python train.py --time_shift_ms=50 --encoder_norm="rmsnorm" --encoder_expert_mlp_ratio=0.5 --encoder_shared_expert=false --encoder_subsampling=2 --encoder_positions="sincos" --tokenizer="word" --fusion_encoder_head_dim=64 --fusion_encoder_moe="top_k" --fusion_encoder_cross_attention_every=1 --optimizer="soap" --one_sided=false --steps=7300 --warmup_steps=360
Rows from block 3 of the fusion encoder of a small audio-text matching model, named by matrix and row number. Rows with one number within an expert belong to one neuron, the router's apart. Each number is 500 + 50 x the weight over its row's rms, rounded and kept within 0 to 999. All counts start at 0. Numbers have three digits each.
Before each expert's rows are labels from the 100 texts, of 14976, where the router gives the expert most weight on average: "fires on" is the input token at the peak. Only what is clearly more common there than usual is listed. The data: synthesized solo parts of chorales (CocoChorales).
# router: router (fusion_encoder.blocks.3.mlp.router.weight, 4x320, trained with AdamW), inputs 160-319
# up: expert up (fusion_encoder.blocks.3.mlp.up, 4x80x320), inputs 160-319
# down: expert down (fusion_encoder.blocks.3.mlp.down, 4x320x80, transposed), outputs 160-319

# expert 3
fires on: ":"; "horn"; "a"
router.3:429564461547494581430478556434529380424595446563511532520483594502447538498515521525487473502447511509437474402442490570359525479426426578621538512612526429478557535531489492506430470490497589469494514467537502540476632558501553466519580533501533483459510503467500534436529541464522449499466527438443471541505537485469503551401463500386537450481513469522416556527590547577515518514436521471515508526560532502463541544458478523562495511401463489623442524459577540536560435594474512
up.0:356481512472532522510557526458461446476505470513510401464452437451548419591559511529531583550503559480466503487560503578484628414584534494408470571480537516485455484500542442496538558449486498506555591434492509537500489589445517435389471567590517518507477458495479472507492547517557499448425465484485527507512497416505523422425533469485512565572567493463528569467530471505541548522470505558482497439539449486624583590474496493492546366494423611457538536529455522509445563456438483
down.0:554443578538480560533562497671547534484496519531504575496483569433449520529515490490524511665569545511431553575506521496547492489491519458467440487456470494518463569490474522422454512512443542495492532566530497457550489381488458518492541479515444480577435491460418479505528552506413479480562593517504459610501523422448532387575550613592470451461426501449505536442501485547485480556483468361426506488552536529461586480399520561510519554544460485499529451512529516559575439525440517
up.1:481555493487309481506610532502607540547453557459531475479440429519577478531471444543493528497604487575535488521448503473444532523460559483558555580469436575535559530427494523578488601560504458577485418551475529516554487504471509542449507423526490409495477426506470525479539533545550426512503450453419494485543468559459359517509468501516539531463525449563435516501494530428496459520556424471531545411514415429519471488513388519519540479490564517509454554507501515505446516518576496
down.1:466508549534536560543484497488608374547512447447500542469492523470540492447590505483476526528474502498529630507498513531581505463477443502462531470456508575511515425587412509519490516493414445416578505473496453532510498481412476485493490564458462491527525528523523458513549496592548465468586513454590484517541458413499562471568520501506414603516612454454637534477519468539497541490560446574487572544471490531610513577578631463441496493479546447420484467461410445588426443452441534
up.2:494498512511555535514588492481493509394539474544584572566429555503487487403369580479498568471516547488536564440510495516450471543507521556587484502574520516550483469488526516541474438480570531437556512420435551524419491475426496521516555551459475490476435507492491433493390482592523463550614506403518480419444576568413506606503603506551513447516502383599491556477552444556486389548518536451502448512517496389576485490490502485543521512519582513453533543472509539476509353522606530
down.2:457486555476495535574492534483575423505507424447425489486536457455420553539562446439510505486464569504483498542506533480564490380542484543506472473466512503514540654441455467517456596501516494502465454607541499489498524428513513443618500388575536483569483575474442554534524490262487508514467464505478450548538547443572513505530482537538480479401442612532535504516468553545541603544486440557452550445478481568424569532615496487473444467461485448592517496536513509576531536504498477
up.3:581400504571506510518573536565599507380576593513453567538345484463499557520528479484475507538433616505491483544476547492494486411458527460506524480522470557454450469516460496540451555393500541584483439469462566457603474556503480519527473492526488457540501471473499455485460480512590485496530544498541457492466493536457548464488455510502453497527544524448551498519557493437443484562420449637530464486484590444508450490512470505459553484486577533446478462548471564510518427529477503
down.3:465529438547468468463542549590504523497612492405560565547604560522527485428443599409428596455487514561445530539501492521495444505527442446451556484426470526514466521403568602518533530504421560467511504469518527484395515407478371524484594538468472576515489494492448502589538428470476507479480477461528482529520508430453583558530441438466499551576519493567483501451440530510475538447631508486467485554512540507571529537559435541487487471461366550481517470432632484508503432502487502
up.4:434448571382493534468568525569489483511414553490504532519439461447527544468492538460531536519470590551529462399512473515532444532464544456439534509508515558598457533428526527501490497482466570501606531588615510525528447482519438467547464486510565515417584560571516479480468472540592509440543553441506412484504424494494508434539493563543441550536513511520551430517532492442482502419443515446414456514438503533535563423461502579479496468476336453499572426531500511474515319409511433
down.4:481549475553523533565429473508502454502525501466506542477400600452533523517475499488517516508495456563527634525535482649627461517442456554582506545531513476517566514497497418469559480450552492477508483439524434524596584543401492534404462446405504576472531520505417436464461525335480516451480438484519484436499561361500491465560569421569482508446385497534422500479473520473506435490599442454488467476614492492468462583425543483472503585442505369442488398483510493555549531528515404
up.5:504492534470494538536517504467537511520451451574553474447484543433413477547492468501480519568481585531442534474547489514549554509526488520538415544444600516482537442495469526487476458466515492521486478494514462542571453588512530414573537501520527515457478490503497402471401525574513472495423540505507474434524460473465668414471537422446426447484583477475508539501630461499569493463447587627473531553469498456386456548531446388470560474437485529531485509535546556455518483519490508
down.5:506587547496538540460479518520473414542472625470522529583542582544549505509455517489517504421501483535448490487451486527517497530507486554512498576599525638438559508613478471497520453470495488520464575517445510516546481584572469514563571413554511517542518568495497524566584557581416556563563508574536577564486499634513406527519476505446430472489543532513479452453436546566509405516500501515472543425476471540503571476516484492555453478529487520464502477521467506430480487458551431
up.6:444483435463487436498471540570544577489570530526529520529476449458496471538522537510464516500477453589499443532599449612535518440464510541405471461435552502436541482474550431572471545549583522492457505487506442550468542611452525356413436571497530600562434560482465476505564458524512480457508434529436470482519508503530516441551515529483462516557482502468447568432487588466545471507556476494417497433535379506520452567409456476588413475441503522438537566562549521480496553422495492
down.6:570595589541508444489517489524478462545496469467538582497501593458579501534510550483485608448456517511521518491500461515434424476462430507481442577522678504492444477544563498551548487420584457554457482507493499496507459493541478451575578423543378410592542483504542547588566488314522486383578481542460538457540435549445556449481470460461549421498546487503455485507434500484565446551542531557516496537412615468440490536482501459589501439507481516542521483476527611472487402537527519
up.7:417466397514472523537509445539508508559485484552555531528437487564487489453419569481464488509480460526566562528550448462439619613474467561519492457508527404606541475517559555504547470538438514485458526485471486418387480568423526565524482473643500468519596518456465427480553424526537460469491438508540465412446480488594528487440444407495474504437518508510562476537479621439477473440457499470567560568522493496487416493479522614573509526563463470419480453488452620502538500456560534
down.7:514522498561522514470484437504442486510593472528520502467456522533510528552470437538514486468510546471542392503560516499555470523515457416455607484495502526532420376441517515582554544424502454449543598520460553579463485467559492474505516415408451474498518501458467516566471534484522514499489462578422497469489454502502527576596503433499514549536578489451469501483520462623560496505507449481398359453450534446393509565514450440521415581426571506545440549604536376558480517568467480
up.8:533550482536462483512487509503560515486438474516462449471526419597434486481567424462449478561433504523501612495500537610522489577528485479418496568505444524432394471441550585515500510584502515451418462476523509460531498433552417452528455520555597531512404549536548541567547527482517450451496519378480520531559511575397481485573530514577548528526485563545590493467516578377574464545488493461488449410408492498577465595494377473570517473469474485494458497517460538475515545441506524
down.8:441460469534523497469497579533616415432531470486431452409525532532522539501561511545492480601527536528487499432507443522506477511514500504540481525494447530493516583541430502489360489418562497559415529523496568492429430569577593450443530535517604431417529416418484439510514520494503561514447552547537579521578493521531535410401504487438517553456498553399492514615447548527441580568509460429489538512530492534496510526569495494520541469518460468470468472485452456446507602494467526
up.9:402464401527468564387492477479556510550548532457449446443496507483573589486475536507452549530457602468511452351554454550461442559513485523542590528501504517579552507463436494522492441584605468472537554525512507483494531436531432571541498442418577516488589481476599525456470489518474442531533547475539540427520563506506481509456554445531501435456491470512492501554517420411486502428498606453500475550532413433475527494579491437516479501429476449477575502544587430434581558476501559
down.9:453506480491474477487465593608484510378470540453448624504449501518472543560552453534522543467447570461434503552483417432462435487507512371496492481524546405460507465495531404531468544429417421511501416450486451453501524542441545450446495491488429498478483439517474498558481562527462477494518479484461444577569472466504371444614457538477445479537529562485497470460488536476453484543518467545518463484452505513452505468493541495421559552445590570540483384551499535445491510572473511

# expert 1
fires on: ":"; "f"
router.1:420482516524484451518562507501506525496516504424472565491543533513519543538495500516507492488545508497510586501543464596518394451470484447483489519537567503492519505492550450498461401546496397551553453645504470572430459446422441539470461443461388416504469496480480525561526487469507520452530410563459519563524458545474509474621419398567421530531531576549587485478421473458453526553546485475346470499481514519473543533528481464524494549464534530557492596451486480462466636439518561
up.0:498490538397441503546464455528530451494443441572607466491513527428491515487550517538505477521610520551551471491545558462535508548499504515416524457360548486486504430523601516454451578470476525460617501418445516453549486517414540571509562533578503410453483512391443502524436511449506513439498494450491414556472493595369491541531481477549484445541450477393486457546462510522576453492406476472511556540501426476601505431450480488509484451477507605520581595507479565490556493525565451
down.0:505547406586555432587574422537498558459470461506480486542499488575570582483557493455546501539587520476436428452556548510480509505504467602503436510518457524535581498506482488580496568528535445422480416500565473548530482496484461560493448474408424486499532512558538559584524526516497504528474554532535479514515537449548508462466533396519491480566562491506541474492429501498442378434509443527517430465638564518442526517505469553513485624460502407489438573425481603409568464527480494
up.1:570400471518528482472413444523581534488593518453517464473405458542517496529482568515436477465437434521485584546505490479511476401477469427441492382597491522496604401571499600458522536436578459483564434548500565525562399482517454500461596523560499602490448535444580535436518443516651576536421608423499435467527386505496448582467521507507473528534513558445517540350501450460514457409482488519479488515582522491459493489536451432488492483514566586522547566420563481523446500497519536
down.1:413508510402368551528570532411485440435496516412521483496449440492501443526486503485587528585466430486552503551548532506441541561487535514526472488424512472428504558522506431530545521553477538498421513487464483540514606516455574464588510483442532481561506414472493505507557464481385454498544387468435467460506524481590472534519474458446524502429533457538469433508503458540454451532534529500440442529621443524486491523536524539441546499455500511440478529617373444475486483534458533
up.2:465546448413410555481478534512467440522436445530523557501503552450440510486425443555461537603466550482541470479523470537475457496461556638531564426521526472497508469395495459416480511465577428456560402550518461473510525433359511558479552524532468556517491509525477531506464476484485471480457576490465485548498531511541546498581502473479498508476502530658538512448440520471514442393485446513474542509570525530484554388501508558501546438530463495518420491506513518607643507465454435
down.2:472408522476503486512514508508456536543531493430545478510479446476540575506517556506557590444501482519421502466522469452476539505462474435493454515637491491498487505601584481555605470538471505457484503384466633359544421466557500537482463502659479488479422479544478518547496544483542497496498532510494467598520444488540494382518544585563469507556525511461463376443524515423565643540494511502525491457511489496546458578404523537497396457533577540509458519500468518481544485436569450
up.3:502526498564486507494463488478472476496458520409428467497495515526489467473488509561450548498472501536549469570565465517511504542603513488512423450522477431556484535574490470492543515461515519512502502465474495330504421467613499487580448486492556383389567509516530569422581446468534462464481430486473437506621379491532526548444466513589563537452533428491584515467523526501511546437426551553553433418368512511455501509475515534526401477457459534479532588484532536535473548544472519
down.3:473486389483472479546349568512474433554485513542566501550495590602484515581569584568497494638577501564421437514482524462478528513561487510438552489455480476481497503381439542515513445567486472535487501530517512434456445503510585537463482523554520536510499444551508420490500458560511549443511492385428482490476501511469514516479577483509574523427527456453602525475395475552517496498535439538468562520489474533434437515427462460499472454535394503467497498485449483509431543457415505
up.4:488491541582465455493504527469468425467492477477552497479467495416520569563531501527428505491527479479498525532545509580470373476494520512613563527522508497477557476473515478489492491436474535541522581550507437582470480432470491479587447422490490458485425487524596580486460552574571516505586580507538463498459590493524489541520464472464530458387459471481558544481516451491431480504472374533437545445413446471521481461499409480483600491523527441608457445493562538498469499608473469
down.4:519550494509518611494468562482476487485469642551460480572500503514493453498606562489507512477450535473424571486464500445493624502505493553537470419469497452510456497474505513499548417423566550570504544518546539478475543585531528484647541519510496496441609495468556507425409495502486462626438534481521497483541537490523547479538527532516513403516562522554502510491455471423540493466502537482512420571470437504496573579510525534460440448498467573456502451470537407473514543572532549
up.5:420505532544462502495483456534549565534522485472474470571551454477648448553471408574503489491520408545544449436524444628493543495520491485470548493382524478422505457443570515501521512540492503518487459512480430520498511474516518412501462559446549541425399587543460488486497446522467432543486423516481512415443528576556414487452536476546555508460494620400625461477495459468492557543505594531454513459408435458377565512488533481463532537489439500485523512586516478522487484477438489
down.5:495538454484438478515529511423484407513536389550461545487509550453376548531476603521561497502487511578454497465497528558436517567497387563545431517570481516394522453523595492522509531479450484518514437480489567496452466412383474376470544547453422445582495537544466512454485464459481483513516596462483554454537493480438510506560513560472423504611566453512420538417567437463493599517532419510420475515534468403440523480528540480497534463472487558503499493563539625557521547536464419
up.6:425429472531529476476532541511453495379500413432447491467479475565468525480556591566589410516533510533568508411504476469467573444517535494565607521387501554506505494478472493539413440425534558451560527479475498445457510526568380408472535546482468574489528467477515538419349480545449510558517571478465555448437519529483550429521517487493516606553539489482450492578557490479496505426441531465551431484462497477531477554382553443561555464522477487410611592450587425437472530460394535
down.6:361507537549477489504578497516585573578564602529500524544479422547417474495448408497498510461551523435401553531532490564511548528497445512463512564469429417511534473476523497531472480539473557517415430498448447589464534416412494568480509397514518477433438557529520449438533490527556460489453386539511551468548570513498436556509500500461551434396516517599515436473495487500484546493500452477494559448543504502427560408515517489506460498486520514525487461579476524529591389382499499
up.7:573484567495515507525477399431595503457525478470585470483420557448573499506591432499491478591527539552599566464588525489549474529450598489487438508394486412472515532393500584534486450504563492545551512398451542507528586540522516520523496521491499553399501575511527498504470565558479441466544564457534492523567498550525550477551529565499505530517544349520567532501543569452491487485444515501418404512522487450453438493446554548451527489476526495542438479456443420483581544462469491
down.7:578484544465480476504482523507561651541462619431504585448531409478549530456464446459558505508507482519464552500472515521421551502502575534518384439584398552436494441519475427490552525529521587527473463519497616501549511525543447524456581540444483516484483610492496554438506395465467478455522473512575446552478516536539504332469486556511452396456485538549558529492468510588446541510591476569458567490535466520515425408563541479540380470458523411479507567544461536515460494477514544
up.8:466504486523516572604511536463513510516459517495466545532533509475503495563578450530469486406486499600645571507469425449466534479621444412467540524491548467547555431492500521562516591475613548456510516506432468436468516644473494520498559449483489537500491463555479511428489455575603493498523499484520514513487495437526469487474397494544516423432471499493493535543574493501470420537444465488505551495533557471505468504394423404525513451530479552463444565456500529428498563531490516
down.8:519462490481514532411485466543502447484535521482551479525512456564455498500587582463469545464446491534475484538600502532634466450542367529505485477511554451477501485504499536510458560439433525490407494532508498534523503576398424504519539506457574524528511400606508595497503572494447512520445536550511551574459466521471526524547491469462430456459517549537450479481540538552535479464475448495372536503503539501453540545511455514525572539400421522581490540506478507543590506504531443
up.9:636496527474454575466532455497550511581466409496522580508534541463535425499364599471509514457487501532476452559463484581454425566456572479481492505603455539535521514487430479533535503543519479537481448564571508515563540450515496485559471470569533424517535579553458484562563519438473506375533475500483463530478491631461409611495529513509476448474409499535430504536519638497449477432511515435517635463529426563420570414516563498559508463504430413543624543489509542447530539512497472
down.9:523488516432502488563490521433546507462509625551425444481497534436507508475521540612459385519510457585512551488501488506498590486416487536495477438600522483486472522514568493447524391430499480553517527414500522507520489597413445556557428542487576560544530450500522479535470466736423529519394492477550461481451490475522472450368480484566531463518574467506545553470593510564418439603504480514499477429500474478486489546594454421490436519503449540520474520476498465549426494457509545

# expert 0
fires on: "5"; "d5"; "e5"; "b4"
router.0:504431525561509419441532476593526486534434564495524528609509489548542586430504464507466550407535470540579497527567516455556588497464517472508498432429542484515505530527507464548519536446556451461453493442488451503433493498455487535474526539603513511466478514407486511533582411561523574635447473430532463479519437624579487511466482456409498494532428485471562475515486485502446493574472514515499479492557492472532412513511397609487503472497520447476536453492451495467506528460444433
up.0:519482514548542430473596453476541460571552406648547480456482514526567544441466518440458455463461501572512558574489479533503473468518565648506564456427482457444438495436601565385522570539474570519476513455511490558522473475432463503500563548481552509501501519450487553479540465433504390479580386547464539526506452540425525480527471509559446535561522513507454546487452476487563494501460470452406485569495609522489460485395499456397472496545514573515486437595509478544424466489540544
down.0:554568536540481442509498543478524438429470390544477472502500481530454478531471452523478518489468500572501496508461524506428501540528511537492441611534589511476498472415449477515489520446435463485505519495501591507516618507576552476423607606417612553522570522520610501452424455557420621388452511490461563526559521510499538474523537560502546574560510555451451462473582512498453463463459446508485456581570549453534508425605545588543548470520423537442591522587442497542580597469442454
up.1:581421439515533458580552514517587472522462532477442439598458562511586470601540455495454483428485589452527604513485541408528403550499557370514385578511425584429606580493457399458456495468430570541420556542456582483492570472534574506537432424513581553562587533454523462429528408535501486472475373573501472495565538498522496613518474502555555596490460497501493515623475473565485556458523550494471478487516563608473466583511513524497451428554522482471541515441569482469564517489608543
down.1:525504525497550517548505460554441511544499546489533539532517525444435453535488501480572495351470345554475428543528499526535397558496504478467465518449528519559493454556517492501454604469507554445444488430489426539469527475415506517421526450458539478587512550484476475455500519592519553539508462512561589465402498519453438497544498452488554474480561498508483475478438468466448474524570424509512507550526543575464474526477393518486553571533564532509554474494406531573523491448472512
up.2:517516467573502503504579589448563566425489516615488496489498494503500543486471557512471561471522511464531389528463539558412556468470529561404545545507504472564477479485539354591600570521496540413568562439436418495444536474551495448524493556459476385467484487529459437359534638557537544470520484561461500452523417492527547527545506584443581489430435493463418544538493469519520380523515494512572533523571564520508458501418476480470450545592471566559440497515625508540436495368555448
down.2:492484437498500579596526540542460543577501561502519455425462514513520474502453520553541463435546519462517480503428524438518509570477503466543513601466474516579521438465546492520454478497507522388473462482579545529549490498453542497483537572525499579511620622491532482544557535499517465444504483512452453546545429530477483485531519438615496467583525431492542461545517473532463562507549586516458491467533429447510489412522472488454494458536458477426504488366521524363602475502538486
up.3:420414565471478459508459477458533520520427490498518490566509582487540504516506465490447509558504609567587511447427389529477520464487478446572515487382424504552501465492440511475502549433471513523615485454505514441451563561433483444494384354483519535392539429595468461541591497558426472482590544512498452454517614513381562436563524483541527466518508467527476464612463445523514485462507535545468542459486418470485537511537436514368372513424543494469440523502529486468515372441539394
down.3:553552557474558513506382570557472599510488507437505574473428576462463481491545530555514544500485513382497541543546598492552519543465512470497548489572482435461527475487457539491468519525556418473532444540569482604398587412482559551510486532517497490550475509399476426578389546394480435521466489449514492505484503458447472539464444568592444452543441513460435450457465480476508546462452515483473547502565540524523541442622515494494491496564485435547530561488526391418456462468546475
up.4:405551603510549514498473550480474519498436498549498482440510520488447454407443532535515477389539540517468507478524544452563505502534439404555542498443518542626539516554552530486480497524557582473374505495488541573415457526522521506465589481695510417464541494489479511524592456436523459451514550491527520473449422481425498531543496534530554471505503398403413482421437480561517501482459534485510486479566548536446491493552422450566538468481549433419472446464543589486609489517522531
down.4:588527475514500450513589494508568519449514433408519538533535442460505390495487515535557539498526507519470442583600541474424485414576481446418415490582555521467617539510553508500554500560528468487438427423539541471598525383508436505423442442541522531472442524478483503444569577524552482472590522544505385562424558432479541467560565503560519535445540446424604516519498560450565531486542559446533526532611440597566439586540587430520488494474463510448533603532545550536449540436504488
up.5:412507458417475505498459495547539429464580494492555625536529511509525645538492551520545521410459461527432565445514474509542582556495544472488485467484448430485432511451527504528424559418499484470498369576539482571492591532565505428526503528513496507513500433480505534412510365512544523389448462469524429585513518466492461493575461547430484515529552506423409543523433457508495467483523476475508488515539472463449559549435424527565538456440469504295573568501442503516469482537457462
down.5:531531462437538510410517392533482505507413452580458452552471497539517527460409521434482503592442544524538530501464524497524462381494582543575474502470380461570539413481434525463480568488580538536462599516511525502551523439465439527510554511489418445544561560431455455494464580427466572474529541526530573543487496539515554480516499520552494473524565532458454392522584508487455529502485511503573499324506507477485487539427528463505458591486562575530568541419523535544490505472624505
up.6:484508461390500429477548523475477472572456446383518534520503442502533540499528425531589566536499500464547590480557457457519429335546539503512529496483454509436545592552451476434530497437615549471498509483454525550451530551561486452442451509450407542497454517582420477508521413484492526403434501532484617540452420448398493537509492553521423425564571544508511462534481442498514515474512539471457420535565536537525523452426470484508543508537463529528557456520540445490497393498413536
down.6:411496526475605417451485463598560495524533416586460502479499467513514477527549437528526510570508521523506415462559558505611516516489580509567474530586450473530505491522493466612464430560581405479576506487462448604509654399454430526510492549547497441480560549516480443420468532508453524520501523485493491508543595537463456437451492575475464536406384451542452411538561505499484474539397439530466532529558460518548399501494475466442468519431499511550462535456532400536496529510456511
up.7:525468522523517400427562522501523479477508467505530525404466452492508517487440565524476437539435442610559464529428553530556465496484561497443553495565583513467500493472525500503557547472554481482507582542583514522606501440451553453409497438615428470490547512432544521474597566564570608480613505445479491447475510401451537497474441503452538464453524408437435593497560495600543499437451593419531640548545503476532523396442524481487466424534476515496549525497491515447550438539502513
down.7:506480534452589532439483505492505499451515415390484445463561410414519460599458543474565361484505557570425403489474532571414538440428513558541570419527616544559547470404539457402479514515547523507599501531570481437492483559496479520555420502469556486514542529559544494540513425393464466557562508465508502505586539437472543524564456461520625506584619500500472493451514482445516513481451582408476422516499560439482550380513523453397462534508470569497433466425496471434452428470420495
up.8:488446443450497466586459475543500510414547488371541501506583490497575385575518471568483511530456575556472594492546578536461431470432449487620498497457509530438544475541581467492446538530519471449521406436473490535514475491483435483460530578490500458490379478537535582476567446533551477476549520419555451466482529575445546527536435485464419531526473501478541498429576450486580496480471524496457486431518475589473557494486471408490469477456444511564465570411508419519512414480495480
down.8:457447453558511461502477488433518482501495514566556562427419526553355542397516513408515548499471460516556540494428432493460532472611475462445514514512532569538422452501534558511639422444617485534368479560503467484401514465451464551476502511480509461447540469441491493428459488368411587552589568547536532495491482448521512538508541557492485567478611415454499576510514517470457547543477507542503520543512510490494567525438555513553535491516515467450507441530495500473481429543493539
up.9:508539510502507408527464482454541619576502495398433474452448503492473377485478523637488474563437461497513449501528560476511471517589492515396563526488526525546409461603596514455481445544530496539523514599560600467516472470477463492447434490533476450543566533530467504459388621562430434553474413532526484484469491494558480513503511479518443545447425511501589467556486581397501488510479508534364436568528497530430491522517486459554562497457584529523435508529491530498488621488539442
down.9:450563520507510542476405418511533470487546634576507514529503500426516526533516580481509476473503463437383478397500436564579614444474581508460512430427448532484556567473371475454522571424500459538482610376507484507544497529437479529459444489400617497469581465526521470584457447565542417482527464488546483478543503445461518500482440485542489485518487533486446533461554529494406577487537469437488441453550452516542489480558455483437458536542440545454535514403502550415464482519531550

# expert 2
fires on: "c4"; "bassoon"; "tuba"
router.2:545547520579555501514532489459522534487419487417492452428514464522493442499538508524502507550517611451485499598541591420440449459650609478550475614419472505462423467542509489491587505475517449501468552428457472521520514480541481430446444431478559570517447514493477397405491612485468483494482508611500577565510508456518551444539497542572409443513537474381549558589457512488462484437487453492581464543385554514419410499530581553459512537504548515458486437616441481480451409482433607
up.0:491559411509531496537559401476451470456476497552553567537568549536445563497500520527511468474453564399488397560474522618509444387464537487511525505459476532439530553497487496527472508456479524515455541454431524604470538474554557594560507516558413490474539524567516466474525464419567441437481452445520634477529556530555597514460456538485495512582504564525429488476542490554485543463430535483512467421512478552490515467446542473554454476616576575595521532441420544480447533549557563
down.0:467510548543555525503423418468590617411526537378500419511450570467509450471432433427488483499551472556549548499563512457550454536536490457535536523487507490428466530413533561518481537455546473547468507546512395452451470513509517480432489475515488476570390507545474529507595500370517589546494521416531518556531508346504455505499537502469485442499556485453462555533479539517452490503521503412402531504522574565465518486509530544459545562465468526438488577471497529524470477466537471
up.1:498451555500563502346453411510529544521451492527537569433513524532484552517466493402492394503511543556420501560476548425514588498536458499504452544488557524530492479355506585417462518413501400463416502476562464526532489498485526500509483415562441480503570444460512481449511540542598496474475505477495474583498449568548442503453441541515496524491551462530464440548423558545560553506445575383409511490479533530499532373500521407474510453517518532560546588490530560347450512599396456
down.1:553567500569534520486606495578336456484469447496593569493452504511567461502503481577525460517548551545489450469489610426486485550507594426553530444540547492553506498446526513561381516506458501462599521430574479454525604548459453520520481462546505533526584517582511517403475443540486468494479548508523528486507508605441486471450373444520514521466513574496476476509583456545471462524534533537445589495464493495502506515486467374493426499475506462438527516434539488384501511447490444
up.2:420561486562542442593537529494457445395537432564473485509477526484456553571526490566544415461481512444493519433448551511480423531534606481490583564541559503511538477568522540398489401537527481506481538581413560504392483441582464539507590445517496416558617570474508435544486463429571462499554519473519423456480436557524512453464484566485547566473465529560562462531463452556509538531523498416538571450455467536566488399506538530542491470581558478538546427495459445515518516489436536
down.2:500457494523552602462550492564484534506516459511525508442463465518466579465529455564451450493447500454495436546535545564494402477564369520552442484437496440501516481397437506478526553501474502546470447441526500573436523562504569523508555427493493410519462434504465548418492435530535444497432521543529553540482480463458535486531525507571416372525520545488358462496557558434507413513451535555535480412539428494510485539565483404449452572489433445430499531513546385447482511545513465
up.3:482564535489451455581500506519474499438527451516560477503484544449529432617651472549454550488527544550478385497552498476485461390555529486432507431477489510518568396507397406429437500475422506461525566479502412554467552454526454471503503386494550507511526494509575436522508534506528559488540540554391486572396552519538465438423474580522515547505511500472562518678493479542426531501470404626509545522395518551581552523571484437475595482559462549592471369534472471518457493453408509
down.3:636513443567519547539464532487541515534524489562510533583563461499542525425485633512515406537477472513526486431489531556501485516473522595584471532484534538554527545467519586529472434520533527524541519527579484558457509495571492570511517512578461441491487474420540534572486496565562443476525525474513521544541428483539566619560524474519373498534520494463418451458549473547487490516469558479461559420555479477547534549598456443456479470487480537559493501571588497499494535555535463
up.4:381509515487426500546555468507505460486488488546493506502518451455476496545442515486539538499538516530443549512496533494484550530536545439515469521494475533431520482579488543561508603406542477500537494544457418469426475473526575446476529542430548484503415447547505445487396537524455506439513490494436548519541536487425603462448489577490434409571502424534550458508528498582443507451493549593457542579467492499531570505510423488536483543515459499410533444598543555529534441475390537
down.4:498488452547496512528469499461517505529514461532560525507427445518475476463587508516457435379464494492450511473506482550468414497474523593543490465428475551457613472496521538528506547459510442480490560488538515495531490415559533454486565475487435414530444581601554546417568512467462489587521506550475516509636551426475495504453530403519457598413379542471462487464484375527540490495499437575520431452518484435476473484546569437477426503516477457534403515483442534577558506531518499
up.5:410474508483366493525525466552551455584485434477450486433484555517523498448480497611518464456588404442488458582462502531560445506470518457394472435474468443493551535432490523537455577616459486504552446546551496516518567474519433495488460592548583444472532499575526534505464505528480466496482563493480439585447448505504449530509533489509510538545460596574464449521538557446378494558437434532443402446501420589418465447527603562560516544464394447588454541537451612581459534498479528
down.5:510464439527573541578462486464505437504524362508515468427417431542568475541532612487488547468437476460409496496561500473530519538386434491414484477515554542444489407585567423454514495508472543441559434543526500450508481441392528475493505518595500588553502557521491547435416540491450577419479436514445452519510490479541468480487545569489510540491516467468373484517519531491619462589440468446518544545500460452467404498580472448460506600471443502560601518480539480541475502610523522
up.6:490535548504432430537504486488573451426537460465489541468490495388458485565605346545422439431523574529499552522563468436474483403501471411456439590470574507474419501522456506551499445411427433529475549435549546550506534520497492497492417441437501531433565506401574451522440530483554570536488482494562536502454543479478550446485431548514513537563569450482441527499570476535556473544495473620435500448510450490476516548491449449441579492488600589578444472551498565509554549462470486
down.6:529512453552532525426481557533384479551519565595568471495446482489449528412538586398526540551468478509474537465423448507541580534594454432586447556544554536502589437581445524491482454488442557537391473514515525435503523579513428448594514509549507512628512543421506451539575571541548535480558523543453542586492472520485517454501533545506545432591486457487479485499467457409438465524449489438530473569461584517571554433488503549455545432439412486507546509441476525470521551528535547
up.7:569534500596516444561464470480569527497408562415527501499494497589498482510504590508476458470516488465538507525473421412578567504462448421452486468447516498554504430416538511411523448525501506410528429514516594510509497567486545457575535528456527506577511434490454373540552490472555545526496584505499532424515586514490429482463595608504524496398465420502457544479484479495493521495532663519471502468561487626542535436431491445482349577508476555471558554492458516511506536420406491
down.7:546546503557587508524528562387492437516478490472551552536482468572460541365531464487453423673478552457502563475496477466539500470540528533558521427450554560455589553488534446455482454503579386456509617464538441404563498419533409504566443524543467522482592576498475496517429493617521513540529472493508455504492519506472542475608426493480498481520494499458586534486542492497570465528409475510423452528501599487430518475586486508520508457397490382482444509490413595488586457514472508
up.8:534379500605415467510430533430611449537517478394632446476507440485450517559498525494429509489476572482518504528442424543527420481528398538476463543575676441492513514527514467486438383451462560487501533505529534502527567467465549445524471489522435523449519479422511505413493527493478560490460555540461547454440535395575528501543527422515485505502529530489450515500578460380548513483526559500574464463382561562455475455486516422488616461433481515642503580445502558477493598556572580
down.8:548580509530605528505528515505440441531433518568501515513517451452456514562486466507412484576564532533501559492547587490503477522394480542486542502448492549533503578535527532506457456474476533500537588517583437481455501478536510477555565505570538612541603490454524514537522535443461499445475488460607563440509505629494528405538480504453449513509462399471443520605408611516501476483406484523471445407508586492531459510504513533457508483472405481550537535580600449526542526414523443
up.9:511463519482522469524542482467520527502418461459450521517492512505457412560468461498491450499522508580469664489529548477537609384465485472433491441496553569469555464491554548485583498581499468536543431503520523485544438515474508456504499446610501500526525535484457450566445428446453422484498584531495525472504497423494461418556567427540484525454517431573511440518425500414510568460440560583487511518569513584443550553526472458565545520471542392447495595468447473428439570507474530
down.9:484419498533498513488512488429480451466429569450494445447521417523489554514543557500509545512529495370530460437577483580471475528542486512435521509424487486402457562489504608553441426520543455541525544520465527522452555442476496515469495470521492464527517372417518463424515498585544440491530403460502572465439560565511470472483542512514493571531492492522479442437641515415513477516561439524542420401409511451506476476474492534500455380472456556482430424519566549481510446540614556